From a checkpoint of a small image classifier: 4.65M parameters, 32-pixel images.
Rows from expert 21 of block 6, named by matrix and row number. Rows with one number belong to one neuron. Each number is 128 + 32 x the weight over the matrix's rms, rounded and kept within 0 to 255. All counts start at 0. Numbers have three digits each.
# up: expert up (model.blocks.6.mlp.up, 32x32x128), inputs 0-127
# down: expert down (model.blocks.6.mlp.down, 32x128x32, transposed), outputs 0-127
up.6:104120100103137114112111092135137161094170153133138101109099125133123144116125124125118110125139090143128099162127105138114161143170107071151210177118128141097122094184133126203151069097129148125133085053139111124137111153156121117120071181166101153100127129141137106086169084130142125087128094150162104143115113184109094118103121128080088098110146116145123178101147124119113113101100
up.7:145113134127165161101172126118139224112154089113066031200147130136165079106175170151132118118170108125104124064084100129098144144090137163071159104141129075094125128143175129150092093121159133156059118063115109105101112129139165157111141171172130102127137137166115095086136155136174134081127137182087161151136115086155127174114119101117116154129107190126119142148173123159126084115093
up.8:145096160151149125123150178136063133069091155091138105171076119108072164086165092134127140137111109171138193129119138129114130128146151140119143142117080125117117145139147180149098137122112112098107116192122177081157113131148143132101115148094147156160138117150096067105123083176176144101206119132096165078107166099133108141107120108108089119127134121139104144135166154119178180164073
up.9:171165119067142079094239147189148147096195111119082150129128162108167086144098207080101151142184137121097159067126119073060138119140083205119057063131046039124133098124122189148128140129094142172092173088130043134115119150201116080170172193058125092110115092163157198131113122166139111135122172140073172140154036098107141097153094160106139103077123117165112122181107089068166188168035
up.10:089101127120114119175083198087106213206130106119096082148119131101074108114133104082081145182133121149097148095100088124156150073120154138147145109151099070141111162105099069181055117126084166091144129151104172088123134127125173131099202160095076157197105169141070055093078125159080114088110109139093121093050115082127133101167115121128109167099146150215133086096170108127114134106115
up.11:142098138168178153142176112132150087116098101100146099092088089144127126144116138099122116122135132139138130145144110140117145137146097108156117104150155123152168095121170113167062151126127098150095159110148111106125169125105141112115168095147125088169154100100126094124159118136123139158093138084184112089101156108148149142152116136167088141156171145117113138108110137116167121127135
up.12:156088101085102130150191181117127110136180162123217089120066144113127120110199079128076102127125147222113082123151159166119158132102158087086164103110126137179123106127062131157102145143124147123120087097186159155139123131119111145125165226154134144171166066109098122130061144161113066078100105118159069145187147111136144142146081117112088174138164129130142098136134180121179131153104
up.13:084124119194112137159088138158131182141102068139125092149115103105086110073147173103109158176164111127124117082053119174155108125069154124129112132147123108172105171138126127115108136124126160092123168125094070168078117141045098114138135087131102103134125121115138148119135104105147183054079102113136156110113167145113149163148109150149151152130098122180115156179145145163107098114145
up.14:119092076118125134113146072132105084123170103146179146109105092085123150151153184152082088154139095064160084151086110140192118167086130141072078093098107114140143152108112164144145077122102120140135102151086125109153108133137135143186070096134119194139144183201106125097162095134118102110107155137124079127094165100103139117128163132106143136143132109105145145111103176096105098114125
up.15:175105101229087059143086073133119119086151090146151093069137083129172099136159147193165143133155162132059100110182100161103123161143136175135132147154157096165141121116175136135126155172145137116126192119119174156120166083113140140090118152171125129130083124160072097114128140137130071161093077084090168083067162094122159145061151185150121149113176095067115139139116060146072112134159
up.16:068097137118135111127149162170145204098136130126065144110088171131117097097093146159117127125134053148128103129146101146129148120139129120128122174103109115099130127148154181088151145118116152139132125117131116092144153138139124106169139104098081102108171082154138081164153076124129162112114132056126113106103121119146119129108117135147107158111117103145095147111099094171086068166148
up.17:174149199154113085152092103151132121154135096114099081035132167126102091072170129094155171146155125099121208068078151082091142152087188094142104143151101144089179165064117064114137168148147099184080115147140130184097163150138127101091155138115141117083151049141090147115126120083178163109136169124146107157092084088153170143130109131138154135129141118139117179220116085131140191205172
up.18:111129118161165099133117126109082154146141126088163104139122142155130132144131107138157092113152122107143168137143103132116093126132116171159151159135137100109120125097153133097130110128126132148108132113132121145133127109092106116083111093148120130116153180134143142125146125125092153121113155136120130141140149128177147113078126142070104105143125135122141125134093124154078143078156
up.19:114170108145124165117120116133131122125130087153147135135168058191123146139144094110134125171157095138136206186150152141080132116153138012079128143156077153226166118103123127125056111173143103124130058140096072132070181137132174145170116126093158169094078076174138137134128166085106149112143168160090152139188124140153096107182074144195074086108163092057173141087121105112116180118157
up.20:104116174087143059118122124173147168092186136126096134135133100173081142149122206060116165077102171143147153090146130122177156136208123060153178135109155168071162130162114096120083152127141092124177125099136146133079104069126111140119065130184170123117120126135128157144118104155131085132107177181111142123069094161093050118096120146127218145090137124165162156096139119135140146144096
up.21:131117085095135168133133118117134167122162084139111130107119138132114132160124126155128154086096148135118063102134124114146100135145130095121131132146137104147084161116119138140104125114113160112114118111145097127132122112118143131179144128129160133155142150135130136163104106154133154133123107168117145081109131117132125107126154119123148145146165111157121112126169183137122130112133
up.22:131131072141134055135116147091121091093130090159158130115128134147097155097120139120115146131104153120135164064115101153143144102115098091117126115104102074132137128126130106088152118156147179152138132092140172132128105152116122071107104142132167163120188113110130088108060132144059076151104133134106169124141136132129107151078115101098071132145164110175134084104080111157131069155137
up.23:160125138104163096145114159177144095154092196098107122153165072099197100116156125175101053191140169139181162186086167067106105041135088108000199077149181173080125108150166141168128105130107194164191181137087142147111105069233130116077144129180173109079155084081107139119076117130063103157107179181112133078161089096118091104108195102145173082191131104056098107186121101114163146157099
up.24:122119091118105138143149102104114142159152090160132121135208144090162139159108162171089143128106091130109094114100103159095104092137124040137206112142142143133092092153146107116116111122139122165093089107165128095059163129184134107116149119143167058082125114139129146130133147137102121077098173094158159144118173169138114150151159186183096093089115104092108156101102126103124055163120
up.25:073141167078111135177134150123114118066152146064155087145086123072133173097156090124149142050096141145191152112165091120140094193107068144132166137120086112146111056176129173116059123089122155124111087145130096156125124154166156064137125119074148127076149123111136087172136085161119174149195123126079176130084134149135107141149129146117140151082120103140141136162127124124106065142088
up.26:147155070133110144152141107152084116132162151138201152137125090132100156091113190110116088160161106116136170141133129137098109106154110103120098131165176127126127088172152144117096166140166127099098105128109155136111144138155151134134127147146149143103146100177106125140147102143138127146124119194096153105175083137187108069161141102132115139135121131166080170100133156144121145108089
up.27:180146103113082050145095148157155110121145076147072098070150189061146067184101146048150116132123163114069188098130165125088124143101137098103064109114119076073158092156100103172135153057132158134127217110143142111155126133168153142132166180082142168120120106120145100137134089092181129121115106129149109204112137124084103102116179118196135115175126169124142128121104095121155170150095
up.28:101105120093128143142130114077140131097167132086092135119089119087148133160152119155122082116117110150155102125130102182160124124070121105093108123080163145110110149138123125118118088132091116139089116162134154145082161126126118143127161137122115104177162143102146121218137099112194143146162111155109090090119144099149155110160123153138111153140086107166155111072136177120122064139161
up.29:121149140126108190102139181142210108112171129147123057140152147126111144113105105139116129159150134152162160126138121143134141116134096166116075109079098129193141087104156149132176154164131087066145111115132163100148105104132184089132075113118126144179132112063098154151139112108178139162202111133155096195088104100098114069138156057080103076048163180088053077152093110124096199079123
up.30:139094186065161172059132132144149053134078083109148103140169108127137148076098082122123148077149130086079146193119202115166100129127223154121108186143192230218149072091101160116135094149140047137159131153099173176123125128203141190084098189102104141107151040072160195107083165126077098092081166133109102154140115191125181154135158168102140176137125170127154125137143211148151201181094
down.6:129134068098152143141143181125109093096105124144190142112139094124105124115131134088148167142128085147170107153175142116150133134157126102101161058116139171118107099132171179117129142101120109133051115140131139103146132094155133140128131101100135126131123100080148113160170071148147147143097135089093080101207089131144159183128138144141157171095103123098086102137133198164095152112179
down.7:148098071030114079142124077142098126158122108121104132077096133108143143110142180149192165161110081151169089135148170175026140089126124160113067134108131168137119138146096143131169158171110140098125142150134128091170076071189144114109174095043132124083088123077161167170137102041138133131101126067169159086132133126146127110155152092055127131116090135095134063202113165108163141155113
down.8:139156075168163081125156118143114089125160095141121150136170080163152138094144158159130157119128117094099060126125087165147100121088191173186132113129082117156151134113109125167180127127199117075128140125160122099116095145089114142112123126135150137109113102165103128109136116091163111063145072127151113130179176059159142124116137126133131152091133122086122129070099062142087130089114
down.9:148121135144045153132174107062056117106123077158113110134113106132109128139167166076133077111110113174188136083158148075107130117208202180067107076094038131057091180136029109141136056108106160138168154104113151146163161102185134106107171148159151099085101184101098176104111138161126117148192139095181047096076089209097150039166144069135153115201122132141141117120144104130125193138088
down.10:104060161104164146174124106166091132063081135073125110137119072109104170103129085181124134136129089097181174138116120106129121109106074103134141203131124199136159134129117096092116144097193164140116226060131130200152088212178129134138139061113096109167103154127108125131130176153191078130092204113143150111168151053181125129050140143114130114107174156137150111157053090135200155061106
down.11:093117110089094136118099167176128065140167101141140138131138132115150108104128102157130160136119150142158136123149115163161122122147102103159152168105152129155063196119086109109137149088104154107140102118156129141140110148157093176147116167096154102145092154126095172156105128140082155113140127117127099091151137100131117150119095139148167132071147145136109173133086159145148163159146
down.12:114127192138159160076101128242116106182155128106125146167096114150135152110128074108097127135051085140157104136114109185106102107082081067140122115096105113125152135131128105158180150108143155130087187178106131165061105122163111143179144091152148090098083138175160157126175195094135128144151105110167111146092087124163122120141176143151071163048154185116195151124092204135105137145158
down.13:146126142105176126180146178118095116138129080088151169088178128128127090125138096192128094111125104154190160086185126120131070088092127176145150178104096168104104127104141142074087153113174164099136134157138162114138089130135142121138072127121141113104189150144133145140135103159119103108140090077134135065134181160151084105091144136107114117141090168098095146119107127127147151163122
down.14:106088139085168103117099094085216125073174166121161098119112177143105166077109118136091156136137097169120095127108166086206067165094137132109172150145096094150172138087145147136143137076139135182074127119121121101149124177099120165145158134090148188142120090153129133169157110200119166160157143158180118121142164129075147161086110094094130184122181152136119191148103144126121105074162
down.15:082106160133126145135127166115166094161089194123102095081159092085095115082112125122061139134098090140094099140122107119195104171107110118115067151084150127096070148124055135073160194051145131138066133163155054140132104088204095161183148132105128152124142115110143165137123138145095060079116130094101124197077189134093162135144123148111109122138127101095138104125164154113132159114099
down.16:125179109118109143127198164126129102077075110065153113147091147112135177122179175103168155123116138100170117134099149121157110181157095151093160160126107208112119119115134046105064175161090155131124103132100162122162147132072128120141074115123139136116126097096143099069163121181140143109123115130139166077096146152146113150125095174131140126176123159098163155101063118140081149121180
down.17:147156145174114084159102129139125155138136113124074059109207090152168147129080162161166101096189181131093148132181129121133141112160105174074098139116137122183108144183097143122121142125141084098167110134147170091132071074173161178139099177093096120122178109176179109125126151123079087135157109099080118126141155130180202141105138125241140118131109103187126132080169085084104144186078
down.18:137160088068108150143113129109093175134106123143080129121123118119136130144133142177113126115138065088107112174097121147097130171113119106126137118086112096156115131120116152151151135135112108138154142130128092106111118079129091141151147129124130130144187157136124181091125101156073129159143136119125144112129126132131157141133120121126128145122115146141129143115128129117111081149085
down.19:171119149108152123129044119138113089126151177146103112183157111140167099105101065121128153148122097118082141115193122152109158170115148156158090081119115098182075179090156111188155076172122099131132099139036106126090131083155101183155071143098132135158144163148078093118133117135154098127117098110144094144066124136128214156084079106125191126163118122175162142134231104091172085078205
down.20:109179111089132126174151166151174125155123127149153145093152126107121066169146139080176133086127127113106115106127161082103126156160166144067110101158154157150055134123118095163114073087107121108143107214145145127105163096113113170148130133109049137118130127077138132161061126151104130125135115168125139134158094177173147147147129116161063115157137116101117070129082155152122129124154
down.21:142135098150149147145127118132150111124122157091134143138093141147162107110142151124134113133118097164131160140145151130093101137098125092090125129112128129117130134138151114134089130124152157201160149123117100157133175107096161095111175130100077111168137151117120131121151132128127103138142147129107199076108132142189114137159140153130146117066138132159124069105116118156142157070158
down.22:108159120106121125153161153156134137120074105116126105107107162100103138151145108152122128139145126081151130129144121099105098179073136102110133111121115126072100080115108109114145103094168166108115081135141148140140138172152161123124150129162098169115160088072170124113116142162141093133096171151113145123133144117086097096152154174121148120085159114098163105139061152092112135121094
down.23:140123114112110146102134143087158117152118151147080153096111162116160066140147216109132165118056145124101182079137145201080146073136197182177161069132023111113127171186111161138155142182114098079121189146127098179138082060109134110127132109098004165111155186122165145125130175159133224160125084112125135089212166117073059069110151163183102042101176170149083152141093096188182148149039
down.24:106158136166152178092146085125063105144121121217140138095068115136179071122170080109160160151156035148175161158147141136143111130134116122125114163179106107137110160165154148099066160119115137111060117153103121128120070133122152166157141109128089167127166103110158144145118105143100181157093120062126145090142149126095103142130131125089119122158156094174121072197126123170136195139135
down.25:155122141095150157139230098128066114102128152082072143104111100159153130116216119151157084110164161119092134151131130155143135154118093127101091101120077161142143203121114141098198085165097147095122176133118187139120142098086102125117132160118181134179156102096137145101135125134075071127103070114130175100105147139061155147114142098113115153167153072100150130114090189139083194124144
down.26:092125108116126143133094132099146155144145088142144127187097117163145134085146104090137152143051068080135121111070141132109101151148134055140138087103117075145123176107131090140170136169130087098147184168081093165131164093103162122110156096104132120133128138108094114103106171151113160054120150108080105113191096129114140177125089134125130181126119154095138070122163169110145144146137
down.27:137038209191069090155155110145160128144115103152107139122150118097159131159096108114125132111144164139105150117126168101163178093156158163077142108132129152081109112121070103129115181126093113109140133163131159181083178205151114149174126158140141118130105099175151130149124164117164074132177112141158097141114111127133112101137174077097124117089114111188104113114069153122132151180049
down.28:131116098092171151132154120141167117109131118093109145114103126132097147107157113127130130119108128140133143174142175133146097138112114119100145163152152074080144143113155160138086116114099127164141137169101176128092085173113099128126093190129115123152130134133153128124123153107158124134101088139151166127126123124143099126175121201123119171090156183109122104153079138099132151081136
down.29:163128122087136035048144141162070092131059146217120140081141119154066145139039160096111123090141169126151097138107128139155094153136116113125106128143167195136137089142095159158124141133119118106155168098162111073140142126124121125132194094091188063122098102119087143060104140107212120142094210150131118155104075151113146060098115106123079168204123093112166150157187103136152071121097
down.30:096164128095121034094112102178153109116191164164131165127126159161158081191083158159113191128159153116111156106199140117072164092142146075137079088183095083082125199162147115157140149117122156124147168112087138145104175106053039181091113108147153115088109115186075116142097117136093145116164137200089112139095107090100153143100179103202110167030133077127077075184226088077073151153099