A small image classifier, trained from scratch.
Model: norm layernorm, depths [2, 5, 2].
Training: soap at rate 0.0025, 14900 steps, batches of 256, held-out accuracy 99%.
Data: trained on capsule endoscopy frames (Kvasir-Capsule), 90.3 epochs.
Rows from block 3 of a small image classifier, named by matrix and row number. Rows with one number within an expert belong to one neuron, the router's apart. Each number is 128 + 32 x the weight over its row's rms, rounded and kept within 0 to 255. All counts start at 0. After the name is the row's rms in percent of the matrix's.
After each expert's rows are labels from the 100 images, of 14848, where the router gives the expert most weight on average: "patch colour" is the nearest of a few named colours to the mean colour under the peak. Only what is clearly more common there than usual is listed. The data: capsule endoscopy frames (Kvasir-Capsule). In brackets: how many of the 100.
# router: router (model.blocks.3.mlp.router.weight, 32x128, trained with AdamW), inputs 0-127
# up: expert up (model.blocks.3.mlp.up, 32x32x128), inputs 0-127
# down: expert down (model.blocks.3.mlp.down, 32x128x32, transposed), outputs 0-127

# expert 14
router.14 094 [105 205 136 144 106 145  99 128  86 119 120 142 142  92 108 130  76 138  96  60 138 159 102 136 155  74 101 100 123 173 104  75 114 103 128 169 118  84 178 186 127 114  81  99 165 135  63 185 162  95 137  73  70 128 117 100 153 113 182  67 133 132 127  90 197 167 154 123 146 134 184  85 155 141 170 147  96  75 116 125 112 148 140 135  90 158 151  89 149 110 135 171 112 111 142 149 185  83 146 148 122 129 130  85 133  96 130  98 158 166 145 162 114 154  99 129  84 163 126 118 144 120  71 152  61 118 133 155]
up.14 102 [ 98 162  99 137 144 149 107 128 110  80 174 102 134 120 178  41 120 163 159 121 118 216  73 112 106 113  81 130 120 147  91 120 142 129  90  86 146 168 129 162 144 162 163 161 151 165 167 144 178  59 134 117 123 175 129  92 127 134  89 117 183  66 186 142 166 148 112 120 144 147 133 113  70 108 126 136 148 129 127 101 140 115 122 149  96 134 125 132  76 157 110 173 127 134 140 174 108 158 212 172 152  74 100 108 124 143 129 122 108 203 146 141 128 134 117  83 193 147 140 110  98 162 118 129  58 141  84 135]
down.14 098 [161 141 124 123  62  91 149 126 155 161 102 169 150 162  73 147 109  72 123 149 134 109 148  97 120 109 149  98 111 181  97  94  79  90 121 157 148 167 171 111 110 146  90 200 108  97 181 200 165 102 127  97 111 176 122  93 101 110 168 115 122 127  90 205 152 127 109 138  85 118 173 115 178 160 101 150  89 105  92 168 111 129 160  78  92 112 118 106 115 103 105 110  96 154 124 176 181 146 122 112  96 184 102 116 104 103 139 147 102 180 171  82 126 142  77 143  95 127 109 143 145  96  63 131 135 169 127  69]
patch colour: black (26)

# expert 31
router.31 099 [181 124 119 119 108 131 113 123 154 129 106 144 181  80 141  71 133 147 127  82  81 142 121  74  85 144 149  97 127 144 100  97 176 155  97 172 197 180 161 180 166  89  64 144 186 110 104 131 184 102 157 130 135  77 100 111 127 135 181 109 152 167  70 116 129  86 110 135 155 149  97 136 155 121 116 160 172 139 129 135 134 110  94 128 140 151 147 183 137 121 123 177 162 167  94  91 144  66 176 160  80  99 121  80 147  99 107 148 113 136 180 134  93 144  85  69 124  91 133  89 140 160 159  84  91  78 107 127]
up.2 106 [137 111 128 124  62 121 110 127  92 125 165 150  55  97 129 110  40 151 143  99  88 125  85  88 110 102 151 157 100 129 149 109 160 116 147 116 172 121 180 172 195 143 145 149 159 121 149 160 130 149 115 178 104 125  60 125  53 173 141 157 132 130  65 147  96 167 147  78 155  89 171 102 103  85 129  82 131  97 152 109  90 125 126 172  93  77 123 130 131 153 171 168 124 131 117 197 151 135 146 156  61 142  74 100 135 157 143 119 132 145 143  72 161 111  75 127 130 108 157 145 124 158 167 115  99 155 102  88]
down.2 113 [100  88 138 123 179  80 107 108  78  48 108  85 157 127 171 106 140  82 131  94  76 172 145 120 110  74 137 152 149 109 106  78 159 163  85 121 126 128  96  95 136 100 126 134 117 151 129 129 127 124 207 156 108 143 127 114 138 146 108 154 154  68 170 145 104 141 146 120 150 140 123 180 136 167  88  62 164 133 124 161 129  92 131 114 204 104 131 172 153 100  35 130 105 194 131 141  95 148 107 187 143 123 198 133 163 101 129 121 121 171 162 117 137 123 123 105 121  82 124  74 201 173 121 113 128 132 114 129]
patch colour: grey (40)

# expert 12
router.12 103 [127  68 154 122 118 104  94 153 127 112 158 133 197 112 135  68 140 188 105 116 162  95 165 121 135  99 114 144 107 149 134 102 119 163  76 125 131 160 127 148  98 136 113 124 131 103 181 105  87 138 131 167 152 112 171 142  70  88 114 138 100  80 158  84 103  64 156 195 148 173 117 197  83  53 136  75 160 164  85 111 100 173 113 135 142 108 139 162 102 131 177 152  81 161  93 124 107 133 122 119 167 127  74 152 125 112  68 129  80 136 152  87 111 108 109 153 157 124 158 171 142 173 119  89 136 179  68 109]
up.14 097 [144  56 135 142 151 128  68 143  78 126 203 137 110 107 125  98 107  97  85  60 200 168  98 141 116 151 107 147 145 185  73 159 174  73 155 173  53 126 118  81 115  80 118 112 170 100 128 131 162 147 183 148 154 144 129 131 178 168  99 141 152 156  57  99 140 138 153 121 182 135 116 124 136 129 132 134 126 107 131 125 179 151 121 139  80 158 133 122 106 108 142 131  92 168 128 201 121  74 175 138 121  88 102 162 137 154 134 126  97 121 156  67 155 110 126 102 127 164 158 150  85  90 179 151 128 142 132 148]
down.14 096 [122 138 158 137 132 104  96  94 156 124  96 123  84 130 161 155 102 191 114  88 127 124 196 134 143 106 157 119 108 122 109  84 107 114 160  97 154 126 123 149 190 142 117 150 124  93 206 168 130  50 119 156 109 121  93 140  99 139 104 152 128 167  78 156  94 155 100 181 112 103 150 174 105 119 132 106 119 131 130 112 136 134  85 111 117 114  74 191 136 118 134 125 151 105 190 160 183 127  48 183 114 166 157  74 214  92  99 146 143 125 152 155 114 193 151  71 108 127 147 113 115  56 144 124 109 163  96 146]
patch colour: orange (59)

# expert 1
router.1 105 [137 151 126 126 177  81 131 119 188  83 121 167 106 121 144 106 147 171 115 102 142 149 163 163 122 174 125 135 166 183 153 114 127 179  92 125 168 132  79 132  97 112 116 112 157 150 150  78  90 128  80 201  77 111 180 187  62 127 101  89 184 156 109 123  97  89 126 167 138 113 133 161  80  65 121 102 165 141 145  82 110 110 116 121 121 141 101 130 140 104 100 161 177  91  88 132  84 120 144  92 145  78 156 163  70  89 175 160  84 107 133 157  88 123 136  90  88 101 119  99  66 148 120 111 149  78 131 157]
up.14 109 [101 147  89 153 147  67 136  98  98 123 120 129 128 148 126 187 135 123 156 135 137 115  84 133 109 178 147 165 147 194 166  83  99 136 106  89 123  70 159 160 169 159 163 110 158  95  44 130 168  73 129 101 108  86 136 111 105 154 195 110 147 106 107 135  61 143 162 137 132  64 158 141  91 134 180 124 131 139 106 123 122 171 109 145  91  95  80  76 131 136 133 106 101 126 123  98 125 186 102  78 100 130 166 139  73  79 132 158 173 120  92 173 126 131  94 131 102  87 109  75 116 117 120 206  86 163 108 140]
down.14 115 [124 129 150  86 193 164 138 124 150  70 137 100 187  88 112 113 103 104 122  94 129 191 128  96 138 123  92 100 154 134 135 145 110 152  69 143  84 143 161 135 156 139 117 109 154 206 120 120  84 124 150 212 136 165 138 121 156 109 138 129  86  88 111 112 122 104 125  85 124 112 196 136 116 156 120 170 100 112  87 177  86  68  77  98  59 134 110  99 125 156 132 177 139 136 141  92 130 186 138 156 103 127 132  58 121  88 125 128 203  82 108 130 112  57 199 110 171 143 151 131 130 128 137  92 130 116 151 139]
patch colour: orange (83)

# expert 5
router.5 108 [146 180 143 182 185 131 151  98 114 122 128 158 142 159 178 149 107 147 103 119 152 186  78 107 124 160 141 127 164 171 149 130 161 162 125 147 131 135 153 119 174  95 157  97 150 158  99 154 160 141  97 114  99 134 130 131 150  91 153  92 186 113  63 145 152 102 131 108 161 114 148 148  24 122 116 149 121 116  95 159 151 149  84 114  56 135 113  82 108  90  84 159 139  76 104 120  93  78 169 123 103  90 158 143  97 123 170 151 161 162 141 142 103 126 121  78  50 111 122  75 135 124 133 146  57  87 176 183]
up.14 099 [120 119  98 185 140 108  89 143 110  51 139 125 144 109 103 113 141  45  87 101 121 159 128 130 170 122 143  74 110 136 140 100  88  84  95 185 140  72  90 133 138 111  94 155 118 136  78  78 122 160 111 103 164 148 149 114 161 199  96 110 181 130 100 132 178 130 184 100 141 141 126 119 178 121 123  99 118 224 128 127 103 130 113  90  99 146 170 159 170 177  41 167  95 135 114 167 125 148 140 154 100 114 106 175 167 130 176 148 148 160  86 117 152  96 142 139 136 124 160  92 103  91 109 151 133 177 134 102]
down.14 108 [112 134 122  95  87 148 127  57  73 181 122 149 149 125 132 115 125 117 136 122 125 124  79 126 155 160  82 134 156 110 146 128 112 152 129  91 124 117 100 119  67 179 110 132 126 101 140 225 178 102 137 165 156 179 141 140 151  95  77  89  17  67 176 134  89 138 154 138 166 117 160 138 126 111 133 129 121 149 155 133 175 140 113 135 133 185 141 191 102 141 180 105 136 133 130 135 108 114 158 166  91 144  73 191 138 198 123 158 148 158 118 165 135 112 185 159 162 149 123 144 156 149 104  79 130 147 115  76]
patch colour: grey (25)

# expert 29
router.29 093 [149  87 107  76 159  94 121 134  87 123 127 183 136 165 139 127 119 182 100 102 100 120  78  99 116 120 133 133 167 112 138  91 142 146  78  78 172  95 136 127 105 130 141  97 190 181 108  98  72 171  85 111 149 161 140  86  58 136 111 124 147  92 178 121  78 101 110 127 135 118 105 178 114 114  86  70 111 128 166  88  98 154 123 173 135 136 163 175 167 112 100 155 174 169  89 150 109  89  68 175 133 116  89 159  61 163 134 127 121 108 174 133  89  75 111 124 116 108 161 119  85 166 160 115 167 145 137  70]
up.14 086 [112 175  88 114 133 127 169 158 110 107  91  77 170 151 119 161 103  95 112 137 176 192 138 155 134 142 126 110  74 101 186 119 101 108 157 103 149 144 109  63 105 134 122  90  93 135 170  34 121 147 170 121 135 119 160 117 153 151 135 163  88 136 150 109 131 154 162 147 164  73 175 116 119 157 136 152 108 104  80 109 189 130 117 167 132 138 121 130 180 182 135 147 107 118 109 180 138 142  82 132 163  85 145 148 100 175 139 119 169 137  98 146 117 170 132 155 138 219  74 192  83 133  69 152 102 142 117  83]
down.14 086 [159 143  78 142 111 116 113 119  64 205 188 131 167 143 157 154 120 104 128 149 175 129 130  78  97 167 104 120 183 139 107 140 118 119 103 111 128 129 158 156  72  51 107  70  72 150  86 159 105  98 123 161 150 131 101 137 140 113 107 174 114  73 109 156 113 154 135 180 135 131  77 141  89 159 149 168 127  89 145 139 150 155 165 130 154 140 123 219  98 110  81 125 128  99 163  61 131 156 138 135 149 173  62 138 159 173 139 142 170  83 150 151 124 117 133  65 132 110 137  66 176 114 150 118 142 117 128  92]
patch colour: grey (88)

# expert 30
router.30 092 [ 89  92  90 124 135 138  89  59 101  51 121 113 111 119 132 121 124 104 108  79 127 155 165 144 121 159 109 132  86 102 106 138 147  81 159 160  75 123 124 113 152 184 100 173 130 157 111 173 157 165 147 158 124 142 114 135 113 140 175 170 180 101 142 150  72 135 179 156  89 169 113  88 179 145 172 104 104 105 148 159  57 148 116 110 196  90 166 152 119 170 173 137 162 131 140 121 145 159 105 113 127  96 127 175 141 159 175 159 157 167  97 124 173 101  93 156 145 170 166  88 103 155 193 143 191 153 159 103]
up.14 103 [ 86 146 135 147 115 125 137  79  88  69  72 104 185 141 136 115 153  83  91  78  65 154 137 157 150 216 210 127 160 140  99  86 101 132 203 154 101 102  98 145  95 134 161 177 116 152 113 165 105 129 107 141 146 123 127 132 135 166 149 154  79 170 117 120  76 120 142 133  61 167 131 154 140 130 112 142 123 133 113 135 101 179 159 153 104 140 125 133 163 124 128 130 123 135 145 105  96 150  41 140 118  97 123 139 109 117 145 136 173 116 130 154 127 122  85 129 207 139 191 136  96  67  86 114 174 175 114  88]
down.14 108 [118  96 134 135 178 165 176  87 162 156 141 146 107 109 126 115 140  89 157 113 119 134 120 157 120 133 120 194 114 133 119  66 133 161 105 132 156 112 132 110 100 158 143 117 150 157 169  81  94  73 137 146  69 130 197 101 186 145 119 189 181 128 112  87 121 126 166 126 107  96 170 135 111  83 109  96 147  98 155 157 122 155 104  95 110  98  80  90  93 101 149 128 124 122 150  85 136 125  84  66 184  78 116 242 208 111 160 168 145 110 100 148 141 110 146 112 105 116 135 128 139 189 111 189 149 145 140 114]
patch colour: black (100)

# expert 17
router.17 109 [ 92 159 111  81 144 167 120 113 179 133 110 132 172 146  87 124 110 155 128  61 107 153 156 167 189 179 173 163 132 165 179 140 140 135 100 160 128 115 111 123  91 146 175 123  74 145 165  74 112 105  86 138 141 166 128 193  91 103 141  84 131 131 130 146 108  85 162 171  97 112  91 160 127  78  95 128 145 166 108  79 130  80 119 181 163 197 135 144 203 109 133 150 143 150  83 162 114 155  94 107 146  94  91 113  64 103 150 143 105 118  76 128 140 115 138 169 168 136  85 183  61 124 123 134 152 151 109 130]
up.2 121 [ 72 113 153  52 173 143 141  95 100 179 100 148 115 154 106 118 124 129  37 134  85 146 141 140 145  71 126 168 119 164 135 162 103 115 125 204  74 115  89 100 139 189 152 165 126 141 181 164  68 163 170  72 104 161 148 132  86 130  86 126  90  91 130 128 159 133 135 154 115 129 133 142 137 111  61  70 113 103 158 114 111 104 101 147  46 125 148 116 130 141 110  83 136 126 100  86  76 148 132 103 119 118 141 103 127 125 131 170 134 111 157  99 179 134 108 199 138 200 113 122 120 155 133  99 177 148 123 134]
down.2 115 [104 172  93 125 117  67 115 150  83 143 111 117 142  81  86 116 127 128 109 124 140 135 148 120 144  98 148  75  47 124 179 109  95 157 168 141 161 116 132 156 172  84 123 138 115 151 196 143  88  72 112 135 163 115  96  92 112 142 120 118 177 150 135 157  98  88 101 156 105 159 128  53 188 131 158 190  86 144  98  83 108 147 122 135  88 112 191  84 126  88 136 148 116 141 132  68 128  78  96 120  80 111 200  99 140 149 102  82 145 111 110 131 171  90  68  99 135 135 189 122 130 128 156 108 109 157 176 100]
patch colour: orange (57)